config.toml
arch = "tc_resnet"
model = "sound classifier"
dataset = "synthesized solo parts of chorales (CocoChorales)"
train_examples = 39062
gain_aug_db = 6
noise_aug = 0.01
time_shift_ms = 50
n_mels = 40
hop_length = 160
input = "log_mel"
spec_augment = true
win_length = 400
targets = ["instrument"]
num_classes = 13
norm = "batchnorm"
activation = "gelu"
drop_path = 0.05
depths = [3, 3, 3]
kernel_size = 5
stem = "single"
widths = [96, 112, 144]
loss = "cross_entropy"
init = "torch_default"
residual_init = "none"
optimizer = "soap"
beta2 = 0.999
lr = 0.0022
beta1 = 0.95
shampoo_beta = 0.999
eps = 1e-08
precondition_frequency = 16
max_precond_dim = 512
merge_dims = true
one_sided = false
adamw_lr_other_params = 0.001
grad_clip = 1.0
steps = 10500
batch_size = 384
epochs = 103.2
lr_schedule = "wsd"
decay_fraction = 0.2
final_lr_fraction = 0
warmup_steps = 1050
weight_decay = 0.09
adamw_weight_decay_other_params = 0.01
Rows from block 3 of a small sound classifier, named by matrix and row number. Rows with one number belong to one channel. Each number is 500 + 40 x the weight over its row's rms, rounded and kept within 0 to 999. All counts start at 0. Numbers have three digits each.
After each channel's rows are labels from the 100 clips, of 14848, where the channel reaches its highest value: "strongest on" is what is common among them. Only what is clearly more common there than usual is listed. The data: synthesized solo parts of chorales (CocoChorales). In brackets: how many of the 100.
# convs0: first width-5 conv, stride 2 (model.blocks.3.convs.0.weight, 112x96x5, each kernel summed), inputs 0-95
# convs1: second width-5 conv (model.blocks.3.convs.1.weight, 112x112x5, transposed, each kernel summed), outputs 0-111

convs0.33:516521499436459433495566519528456458475507541483483543470538529439504505500485510492496455478597516484452510442545577575536477573469482549497521491504453427531469545515561487481478591458432443518477547447458506483492494495482522507451449512557442478492440443532531506488537555449483547440
convs1.33:484523556499458602523497499515454536508451445476514544504511452470524557509493492442474540504458507518517560516492449465499528538436528470499431493445471496561510572483523480491580506527481489484533564438383492485464467543578473534551451483554535527503501515564445487515570487466509534452540492556407446513501470559555506532534478475549
strongest on: violin (48); note G#4 (34); note G4 (29)

convs0.67:507526510544463426502529525537570445559473448472544509489467515459511466505489559462524466496430549470458485478559469479516527450521481565460468499603514452507555541487559490463488473483491472499495463559489616516483496538485479469479542585494504459585474533461421456484501568479520495554
convs1.67:527490501501516531460459435454452439454494442526461474444498482482461530538490434482454490474440553455593515451510547508513507505486578444514441533530521464470457430590488505505474529491508453407474467478492446588520561429513524528502527450471460528529458529508511536583451467520489478445437509512443497482478462422547476476508471485478
strongest on: note F#5 (52); oboe (51); note E5 (36)

convs0.74:528496525488475537564524484520476501427550414503485502431492481492505436509460500475487444460509510466503498555476503481507531419467464479495442503516480451548538535448520626453536528544598487430509426447496484504490514526568510547500493515474546552520478516543450504486586581469501511454
convs1.74:530542599472520521498444455521543519470424552489473423458531479486553519537498513524462480544532445495541520418487565470440417540609490442457423542495480547516498434467459470584475470505530538531432509499465461494515493435585545483580456507446501483494544502554549479459469482507485459522467486529486510513511480496515487483515493501523
strongest on: note F#5 (49); note F5 (48); flute (46)

convs0.15:486481466572609509483444491435491593561474458492528441537498549494540473420506512559584530493525482532526504531520481464456484532527522546526454495475502518502543518480485494497493457553488498555528523567500454476540440523492545613524505549485487477500501533535569462541455453456418471504
convs1.15:388462505508523485496480505498504522451483406439524486562487510530478470529521478523512476452481504429470462497482502440566519521510485473524476555588482483472486514557500526533462546569455475520418465504526547388533467495546470519613480491473473515432492443471480522477474517494489528470517497476509551508409514470423438546439504461484
strongest on: trumpet (86); note F5 (36); note E5 (31)

convs0.56:514447432542517554518467528420479522546470515452562449473494541465477521464499485586422559451508466498456489542502471465505517529494434488431487507508486529541498541519451508553564465528438515497564489580481534482524512549465538417533587443519484517550529509519461502505503447420448520513
convs1.56:491486512483547436560537472497522555502479482512461518587475453499502517507460491465522464470539560498481437500463483511505522459527466461487501459501546445497478491499528485516452526543479457485465480549428477425479446461462464436669459492550523544498482423471453507459528491445541410471581479548464512501459509469570495547458484484504
strongest on: violin (69); note F5 (46); note F#5 (45)

convs0.4:437526477560465445521571470485481456445523513490516506504500489478577591535526524518511512515477544516493586484497491430495532504516529563530455523615451500499507525544553517495496489531511526488532432525552548532616498512453491456535573447532485481449459497530501504551537501493539452585
convs1.4:533494463446510459479445443551466446430508496504523435494540492451512517479460531515497539423461601465430523502522530520524420484482478465438478447493437464469468451464471520500464474437514534451474501454395494522554555445471426509575486501508485576476511479464509456524435443467464444488508556493545484467496463493528457448468515478484
strongest on: note F#5 (76); note E5 (45); instrument: trumpet (42)

convs0.107:447551412472497495477502490443459487564492461485504571518514540479443530526496502525530513478587500408519522414534538411495461500474468463522528487521438510529492406503451463467496551536466518494426494591476476500546543513455470441466552429449495485491503425479481502498523529533493506542
convs1.107:441462488493443537474451574506553464522432504459482593468447517564436459526496586511493507487446474492466572468533503555465451451509467482500487499440506530552461461490465469503532522495425543524502520458474448489506437528512579546550451554555555504520531465504507520473469491549567475507476495443470520467465497410551451425518523536484
strongest on: violin (71); note A5 (32); note G#5 (30)

convs0.27:529469463509548483467473433505530476431511509538532471568467464531562522508499568474501518495555482482470572569491533504550465556486463562523479530482493484421453480465498437435554529471496423496460540570542456467532476529483543484530470438515469600496504570468499570545446538517517476538
convs1.27:470452485444507468585462607492508493480583473460489410533535489481522509471485510472493496509472500486474400530521508550509525488498533425492441448470506526486443489520530472540473539458516515494529536565552544476503538510539514452547461472522488428545424512532524491532565604471548447474525566483434572475468537544478547502511477541520
strongest on: trumpet (62); note G5 (39); note F5 (39)

convs0.37:532557477557491488462487455485556494525505513511521489498449519585570487423481491530517509520499485523439461507534562518429463521469438509481501490435511572529518545550427471520439490502537524510558469490548539567485486491489557523521500434506547467442429550502534552505456432413431447522
convs1.37:529538470511610514504531546564562512490471441463523528449539534498529469511474507502502559532562366531496493520473552474458558484515474488488441484520528498563481483476541506487483504559514543481507571528460495451516427615486477442598474523443495518472508435461549489562503464546519492503441530553457531476523479516529495543479514470527
strongest on: trumpet (64); note G5 (30); note F#5 (26)

convs0.12:445451519496510455462474514460473475481513508511490467518490472539408493542508431594508475559436423571509495571463569515562452488517487538496490485428480497476501497517474434484440480515572473497592464446497532500468479457475502540523550463434528459529529595534526521510485481491425526504
convs1.12:484465524522486480506529521563497505547512450516522586484417521510543477451517537529429565491527558496533563546483462510439540537469446537545484451561506461502532474461424433415474491483500550459490563500480508542501534562555518441546493491496496547457506497510504501449536459518591517481451565473528555529481534469591507597530501490507
strongest on: viola (33); note F4 (30)