Weights of a small sound classifier.
Model: 1.3M parameters, log mel input, arch tc_resnet, norm batchnorm, activation gelu, depths [3, 3, 3].
Training: soap at rate 0.0022, 10500 steps, batches of 384.
Data: trained on synthesized solo parts of chorales (CocoChorales), 39062 training examples, 103.2 epochs.
Rows from block 5 of a small sound classifier, named by matrix and row number. Rows with one number belong to one channel. Each number is 500 + 40 x the weight over its row's rms, rounded and kept within 0 to 999. All counts start at 0. Numbers have three digits each.
After each channel's rows are labels from the 100 clips, of 14848, where the channel reaches its highest value: "responds to" is what is common among them. Only what is clearly more common there than usual is listed. The data: synthesized solo parts of chorales (CocoChorales). In brackets: how many of the 100.
# convs0: first width-5 conv (model.blocks.5.convs.0.weight, 112x112x5, each kernel summed), inputs 0-55
# convs1: second width-5 conv (model.blocks.5.convs.1.weight, 112x112x5, transposed, each kernel summed), outputs 0-55

convs0.72:473519490497467474497437448458463447467525578495537498525482552486425526536534469503492450486534477471503473501507506563487449476478515553521553473358470505506472496382
convs1.72:486523483434438483461432480485458455504498525522504590567512496567544524609477488468533441442534480518527574469507509433478537478505451458461425530527537495516490461538
responds to: clarinet (100); note D#4 (51); note F4 (37)

convs0.108:488563534473513483551536514489467437469478431508524548559505490577493538496449543557481572459471487481480508479510485410482471557485548550525586459540462545481525554519
convs1.108:476533503526543474546497495593502528521493514462548504521474469512545554548557529467533421451488592497443457571552512530501491501435520514518536508503471527508420532526
responds to: viola (90); note G4 (46); note G#4 (43)

convs0.5:503559506493520471471563424550470541468543505496565383507472519516487481457506483460526479445488500523496473522477503530557500506545510512450513474542528539456545589480
convs1.5:459453437502502523495422568514573416516505462468527500513533473492531421485433518534506471404512480475587472457487497448512472525498519489505435490527450528546505420453
responds to: clarinet (69); saxophone (31)

convs0.94:484483478492465516560544460489441512610456597469529491536471503519483543518475458539476456475536556475500576528448540512432483494470541518447532543490426488489524544464
convs1.94:424569435529521453465474557437427449523490593443505570501547495491493486545542396510530440430491447479458520456448452473483421462484504472490478506457511455503523481515
responds to: violin (100); note E5 (54); note D#5 (34)

convs0.74:423437532472457489512507594470561498434437531483500497522569559490489534503560492560507486483453588497484493547477540458450565550458499544497481460464527518483428542518
convs1.74:526495495499517490459416428549455493492548463494453548438467499552472508475487540475455519550446492471497555443480519500536414505520472431462526459559399466470490432504
responds to: viola (96); note F#4 (40); note E4 (34)

convs0.29:496509496504462547478477491495479481423472503586565584440510469457451528520472562499455505484410476492463470485491538548481552545565550493478554480458480496573496496479
convs1.29:487506437495446504484476505500452496451476544408503493462468489511463518590501475516511516513508551460488494460490520525561430482500528522525437537530478551437484492567
responds to: violin (88); note E5 (42); note F#5 (37)

convs0.27:466450554578421518502531448444453490504513476460461531431525452426510554479484474496465536510532481487510512506494404516434553466555420498511442433428455533509481493494
convs1.27:475501537499504500543455458506537580520510499582502540522498577540484473537551503529466541606526584470451490485540491563488451485471485504543573481440487567494516521536
responds to: flute (56); note C#5 (31); note D#5 (28)

convs0.19:502483457531509484536484520521516477560537519495479441440522550505498522512498522571489472485469441540500538434438419496496528430425436521468527465497513374471513478491
convs1.19:450507510521504591556480531518549476506528476477517582461483481527494515463521512391543533479534575500452452527605537538490477519446483585513453496475504509463442486494
responds to: viola (55); trumpet (32)

convs0.96:455517519493475500462452556503542506512467515489528469480550582560519440449476519517567525525500577525416477518460493534580439454548528507417490464445530453426495527465
convs1.96:466461470589470492516537564479474428528537478472479482490414477538544456484470477457436413488436527507519452452504449457465515499441483499573456446502485524454517492449
responds to: viola (80); note G#4 (62); note F#4 (47)

convs0.58:551481443459506535481464538556507510500459497511496546499504483516552469550418501567439514484488482496483509477453547523458434483535504413448500468478539504525530510506
convs1.58:513557528513465461436554433481493532571532518522471503544521507461479504494509536560510538531506483605480486433545461493475499540481538561549452492527504559518535530549
responds to: violin (100); note C5 (30); note F#5 (25)

convs0.50:546525531469459519528487523519415547530482501463523551491493522474481493476517538525544457409522516464471565470473546464490495493567523477521501537476564455479499596456
convs1.50:447439512512506455519468548460478477457492526521549536493481525545495462492466525543447480520492491509459413430491400461494530493419458495480486536520484465545514450477
responds to: violin (96); note F#5 (56); note G5 (41)

convs0.86:517480554481528473542483564477516557538498533400440511496587532515520474535481484521499516489490450468504525483486487578471478547591478517488460516470509501501474553444
convs1.86:455531567449443474503520489536507504501491492525493494405376535509472429480450465525476419445488435492559525452502423464450482478543451457499458501456483585544512464522
responds to: clarinet (69); note G4 (30)