config.toml
model = "sound classifier"
dataset = "synthesized solo parts of chorales (CocoChorales)"
gain_aug_db = 6
n_mels = 40
drop_path = 0.05
kernel_size = 5
init = "torch_default"
shampoo_beta = 0.999
precondition_frequency = 16
one_sided = false
max_steps = 10500
decay_fraction = 0.2
final_lr_fraction = 0
Rows from block 6 of a small sound classifier, named by matrix and row number. Rows with one number belong to one channel. Each number is 128 + 24 x the weight over its row's rms, rounded and kept within 0 to 255. All counts start at 0. Numbers have three digits each.
After each channel's rows are labels from the 100 clips, of 14848, where the channel reaches its highest value: "lies over" is the class under the peak; "loudest" is the band of the loudest frequency at the time of the peak. Only what is clearly more common there than usual is listed. The data: synthesized solo parts of chorales (CocoChorales). In brackets: how many of the 100, against the usual share in percent.
# convs0: first width-5 conv, stride 2 (model.blocks.6.convs.0.weight, 144x112x5, each kernel summed), inputs 0-111
# convs1: second width-5 conv (model.blocks.6.convs.1.weight, 144x144x5, transposed, each kernel summed), outputs 0-143

convs0.9:125138153165139114158131135142093196140112117106153132087128129091082089091123138131118142152097166144143117109137117118142119124113142127120144087176112148127090149056140129155108099125099095110146149103168096164119088138133159115152118120131121146137149127107107126122085174120120107113129095165139118117116165139166130114099147156141
convs1.9:123111097136118129106086104143132115121156163131151136131097146101093086131131074209108132071146099126105107151117136106116081133111102137138137060079117115123099126119099095079123109127131127146106118138126111129089183124116128127179097129133121104130124104159140106143120112133133151105112101137111128099087107156144110141106120094112116132116124126098117120108091121117104103107157145092148168132149116146135114166110138170103154
lies over: C5 (29 vs 3.8); C#5 (28 vs 3.8)
loudest: 1000 to 2000 Hz (63 vs 11.3)

convs0.37:108117115160119151150088125149154085094114170137112171130138146129099095151123164095130135149128094099145112090127137107105119175157096124122099145140170162168127145180115116171136117158133168128096148145120122119115124113118137165200099105104142120106134144161133153138075122153140125109170120147118141136152156112129126126110135101132
convs1.37:125138138131155156147098115185133096141151121084114143123102111132161168061110149131132132107131115107114111119107114078150092126126120135121114094079135123123120120107132090156135126143130126128157176145069138122139128114106117109099118107126097084118122068154149136133106108122143143160128148115104122109175140116158088141111107111156140143107155137172148186147137193139107118148113101155157127163072152134126122134135133141110133
lies over: G4 (29 vs 2.7)
loudest: 250 to 500 Hz (77 vs 46.1)

convs0.44:123154143157124118181131088152122115147094081116127141122153113142092155131136155116137121156120118110090131110124142124103098138120125141101198116128121111113117144115145140177137182146102105116082148105163115124131099097116122140115123137137100153170150111122110122132143168165113135090072120152138133147104153141145117068094164154099
convs1.44:174131108109098109136111089137100131122092103168144122107098141132121111147125146145095123122102138184097084125143137189146110182119135122108140145168114156125131156141192134146128183139109118165139149112131139124138121117135115141167136122141132105124147139117113098145123115146129100184117110092086175151142110149107117160110137115101123138098158131089151132096145131139142128147118115115082143143119187116107188139144125121148171
lies over: G4 (26 vs 2.7)
loudest: 250 to 500 Hz (95 vs 46.1)

convs0.16:130147105150109102099148119136112114139124115171172114139153160139114090141117128113133133139141140114129122145142124155140144163091117199150137095152173126098155136116099153153116137088073083154102117128121126114090076108130117168091121145138133087120139130121101156132113108141086109150136133178138118119120127143090116091141094182126
convs1.16:134130128147143143104113200104137100118146118138140091154137122115133116165106107089097160156137109122169121097108177147123125119111154121157172095114163182103135154086101112081150151102114105141123170138140149093142129140122149154110104137132138132120111148142141161162109136111137127139137119129116160084106094103107144132139149146113157154126137102101124153138085117120094174176158144128130128130112079119084111092127115184115128
lies over: D5 (27 vs 2.9)
loudest: 500 to 1000 Hz (68 vs 25.9)

convs0.108:126132168139132109105142136149147150137119093132132130125157126125101117141113103140121146194162071124161123111128128128091086108147107080145093124118133190110132107176097120081110113121151091152103120130104157108116146102126125172077155148120150118086097092150138103104130108128139144134124138132132084159117102116139101107138087142131
convs1.108:116156103133147123127107091104151082134150114128127164131132129136113110161105163130101118104133106113109159102132156191102143092145119117166163118145126177105090104144174135138132157107163125134188129164118109098147139125116144122116159178164134137102154144185128138094150148125127180127130153134132155142132150172129152128139137124152102117116130121159148095137132169127127096142099109145130114201149115132165113142102156146152109
lies over: C#5 (46 vs 3.8)
loudest: 500 to 1000 Hz (60 vs 25.9)

convs0.0:102159110092148125130150112118137139131161099102163118104106110135171155105095116094132109108144104089107132129129133134109130087082094163152131128110110131113154153133167174122107127105115132126121138138153142108133153145141164140106107168158122156082113135148146125096134083129101143126129125138146149083098142106038127127130119109178
convs1.0:172124137100135157131137100138170124164128127108126158053099095165131142130141135185142100126155133151144131140116094118139099198152147126108150078123149135128075119089102171098121160130154078105125184162132094131148103148122134114131166085156127115135137158151122099133151122142122126145117147142163092096117140146133111109122127133135123128169113105139115141118134127104117099113122118136111076113132110114115165107136083116121132
lies over: G#4 (35 vs 3.4)
loudest: 250 to 500 Hz (97 vs 46.1)

convs0.21:145124126140121134074130140105142139088124101148098118126101141132114102143144119158117142084126101121151144112158121127092188117111135127146162145088131140117116155102125124078155103135114124114142163115092139113099119151158139146121085066132131146147144106139143120155102099094148113096087128138111158146092100076111196148124134122157
convs1.21:161100155103120130107142152085125127168127113125108123146117158140114111152121094108136085145128146177117129126124126107147113161113127112138146146181117088143097150124163123110087171132119112186139099138152111129108140135163047156210151119168135144099118179107109127137152127145152126149076130128130121142121114137153134117141134112125150119151120133117101151115112157139171136114066107105119129143136131144152150141155142155112162
lies over: G#4 (33 vs 3.4)
loudest: 250 to 500 Hz (89 vs 46.1)

convs0.94:147096107119164116123116131097137091147158067097099092088131104102139138104145145115138118143162150129085106127091153134157160056105109123101147128151141141135136149130134130110142109097140143153124133104163138089117122147117166133118120139115158151148144184140075115129126120128124113133155102161136105096108151138150143058117113145138
convs1.94:098156118116120130126089155111183133116161187117123154144123121159133109120154138127081138123153134102096099157119142110142147171122131143119112158100155124192117131147096144146099138080112161095124082105085146126095133141188153135134102120107100124148108168142117149125155112170103144146141097108100083123156101149115140130152155123112125090116138117143120115196108109138133143123109112099133136144150127114132103132134124087147170
lies over: C5 (33 vs 3.8)
loudest: 1000 to 2000 Hz (47 vs 11.3)

convs0.73:136110123138113117124144134156102176108128131140121098120183121091096149108127110130129117109148154122100145117150083115049131121153086119113111114118138119144125104143107138109109105101105129114060127160114171163120095086149134109167149105112108122107149084137113141129144126148118108137147153139161121168124056119154125137155131100134
convs1.73:085130102164075145115118130109137139163129095118128094106186148158161144133130118117127113095162118136150087142150131147104152103094150126134148158160098161127143118137141126104098102106174194097132140133127129174116102128163139162139121144116135142117116102125112113093118135109102131129165090134117127147148118135145132171065117078115114126152114153125122121135138131120174101161162114165090120101129161123134126157127070121128092
lies over: C#5 (41 vs 3.8)
loudest: 1000 to 2000 Hz (49 vs 11.3)

convs0.123:128130136104120136140114154128146145133098136107134123116107105140153160141134107153182112107117172122109112112137122162154115183115102097156107172122129154135116116120171100107101134141147105104131148120116159119127110126141121126160135128154114137125114114132090149107146169112085132128213098112180084130075092122115158096096140091122
convs1.123:175091161095100135127147146145103114125144159165112083128086150114115097145132109101091137113143137138145133147130154110143114174099134102156146116129135116075124150151168117098126138113096129122152147149129174142132116129130068134177145168126131134119125103112130114068092139135150108156148146132141116129162117125128063102110164146103105120119112126075114110164133160084142125117121151159121106154135146095117139118132079155130092
lies over: D4 (53 vs 4.3)
loudest: 250 to 500 Hz (91 vs 46.1)

convs0.6:112133087110158126132142128071124100130160146142115169128091156151146142106148108150120093108129091128107131142159108139087119130078162112125155066117136108157150142093109129104156147122144097141097125084137114126109117149149154140137119160134117105121138143128161142125075111115118121135093136120186093092097126116189129131105118164110
convs1.6:099091124123152168109116121098110154135101107093077157153109143096102127116126130160126175139147115151131108120095058145091159132166150101111138160167075115148168098112151118098144131081155105151096135109110116143136102125096150165105140070130136168162118152102118147151140139117119117100132095090115116122101102098165123130128149152108134123103131123166123118101117113131114103134111101148151148148121155132154129133146158140104167
lies over: G#4 (45 vs 3.4)
loudest: 250 to 500 Hz (86 vs 46.1)

convs0.97:070128123135131157161098115109142095139156135125123138067130165137120172112125134108108135141138076139120118118153114129107142083130062125106115113094145102140110135149135144080152156144117128154170120113108157120111132165122101126121110172148117126144132095105167112118114154137128105120177102136099151119163139098060109135152142141127
convs1.97:133126103153107142112126102168135103149129161143052104122109105107162133123141148104110143174108173139090156138121104108128164136134159139095184133109140145141138126111103160121126122150138142148150135186134109148123137121144139133137139128110117114133127106119105172154126173098090162142106125143149122126110128105099119082148147124108116113127095130095107147085147126114122125083184132121173097158116159138119141120144142076164189
lies over: G4 (27 vs 2.7)
loudest: 250 to 500 Hz (81 vs 46.1)

convs0.33:108200108115120137146127118158126059176109141074168127119091107111125165132128127138137114109150121080078134101138132108119102113141165121132175144141120116112128150108103154110096133111122096120142118116117131130109097113104095124098123195122155119106171104131126127107168171128111091131106121132119149148127137104121079124124125130129
convs1.33:152131116154140109135120150141186123112112112142128111116105152143114136164138133110121119153129109146136122142183096157096140162102170134167109102137072131112092125108179150160125156102127143173121150098141114127137121117152129155115156127135203113154131143131147133161159142112116120148139092125126152115121168108147126119124107137128100122111147115143144128086145152101138090155122154124136099117094102114068186093152172125142183
lies over: G4 (39 vs 2.7)
loudest: 250 to 500 Hz (95 vs 46.1)

convs0.26:121108139130111139094121122130102115093129134127149152141157140175114128075109153096104142116120149126081121118132137109113122152170143110144088126155117135169090135154102154093103160168106127133078103137169157124088110113164187114099154148106130115098145141118137142154192161130106144128126107144095106125098108146134089145106116131126
convs1.26:115117130115124114132159090118096191123156113112125106163112162140113153185107131123146148108121084117125144176116136158098097126125150096101161092111155103145118094118127121155113131106124132118092124136161133141151151176121108131125156113166163135142124162111127185146155130128169091080147176139132129149115150096161153176118082138100137129148137115133132138107156155096122148105137108126121115171133083126145096148096156103145133
lies over: D4 (47 vs 4.3)
loudest: 500 to 1000 Hz (52 vs 25.9)

convs0.68:102128120157106123133171129148132110159106142142150179124118108153141146090128101159118149099141090163148113137098144126133147167165108126127115121167144083119125136093130118117165131124127111106111137136108169081124123154124072098117100131123124108098177080171145116118123146087112114122102163125104078133131151105099141095082103121120
convs1.68:145125105150144140143180125122157116141110109154168132123121136132139104115165132129168155152168125152121128126154120151129119085133129100127114132131134100133169144149118135158129132141135115114180191127141201158105110102083128119099109137080145102142108109137127142171134112152106119147089115118108151128134148135065148137144098110116123114132104171110128107105156163120119103161153153156160103081143066126137110134132125111132186
lies over: G4 (36 vs 2.7); G#4 (26 vs 3.4)
loudest: 250 to 500 Hz (88 vs 46.1)

convs0.35:150107090144153128135144160102124075130140109135091162128100185137151104101128076119159125156154085139121140127121117147126117135120095125115103149117159100148116142117135149058154146104175083133141141151159117123129110120125130093122147152187141073103119167105154124124109149103135098126119098138114151109127099093142119126107124108148
convs1.35:122103119123145156125136122116106087126126077148125122128142141149148187074108113099144097160103092167153141162142105136117132132102141138095142084134104153124108111122177119137135096120128103144129104141124093115137096133145112173143093097111122180079133127098163138119146117109129145144114125131146116092147162158149134111185095127181169123101145127151091120099094104116143163128095152142150131122129138137079130150128149178111115
lies over: D5 (37 vs 2.9)
loudest: 500 to 1000 Hz (56 vs 25.9)

convs0.98:175137148100087118150139128184194134129114109137125128064107138106130149097152164132097142125119091143137143114102117149156115146134131125135089114124105095089127116109110128157113118165102138121174142101131143098120133140149118117139128104159146106117140096088088124160149146130119092179143149141168112153131137120065131109097119114132
convs1.98:139130101154112161147102138140103123120139134181140138126152136180141151148108136113137093136133128141135108141163124146182152100112075129131110135117097152119055127125138146160083112164107098088144131115163136142115122138103122121125133115164105163163130154110139127085159114134068059171142126146171159118115144151124142114103105135160158136135102146154119143146098142140149136094143161138149129131136160102105147134147156137109085
lies over: D5 (28 vs 2.9)
loudest: 500 to 1000 Hz (53 vs 25.9); 1000 to 2000 Hz (39 vs 11.3)

convs0.120:174134137135120092092143114137125127103120127100170129104135178104111110126090102120142148107117121131066115125132121115130175128076125177122125120157164108094158160092113139083124094106094121128145117198130103110089133105116138153117127117100144148143120147138126113134125121132128137115131134127131176118089146095105176120099142135180
convs1.120:182172090157135151160113166128091138156124111109134116131126162117158118134101139124143114186201149156126135122135098111123114165103112115110149124121198113132134141127112127134144122114083147109079099106137138083137152104099100135129098135105071139163112107138121142103123149137122130093127138129110099132129121113140160113116132126108134105137135144131123098181134175107109172138093128109136134140164112179152135091130137149140172
lies over: C#5 (26 vs 3.8)
loudest: 1000 to 2000 Hz (42 vs 11.3)

convs0.114:165130111111138121116139133138158121106167094134156128112101125094123117116128119156136137114127138162132088119111115104128154132119099164153127113136095131120133161146117122112158080087165114103133166172133099114109145163100140130095125130105184105146142085112157077124137144125099173072150079122107107101122122092129102150101158166148
convs1.114:110126102156161139119098186155104124132083102124131106091123138141140131117104119110108140196138172121134178097159131144151148103115139142145125085123103170117138110140122140138113101137134128159141124130104173137119138147146089144074109132113096151126106134173129163114132104150129092120144127116107135049157133156096160158126116112096100121145113148141112125092111155140099150140093139123102120138151149126148159126099110145180088
lies over: G4 (37 vs 2.7); G#4 (32 vs 3.4)
loudest: 250 to 500 Hz (80 vs 46.1)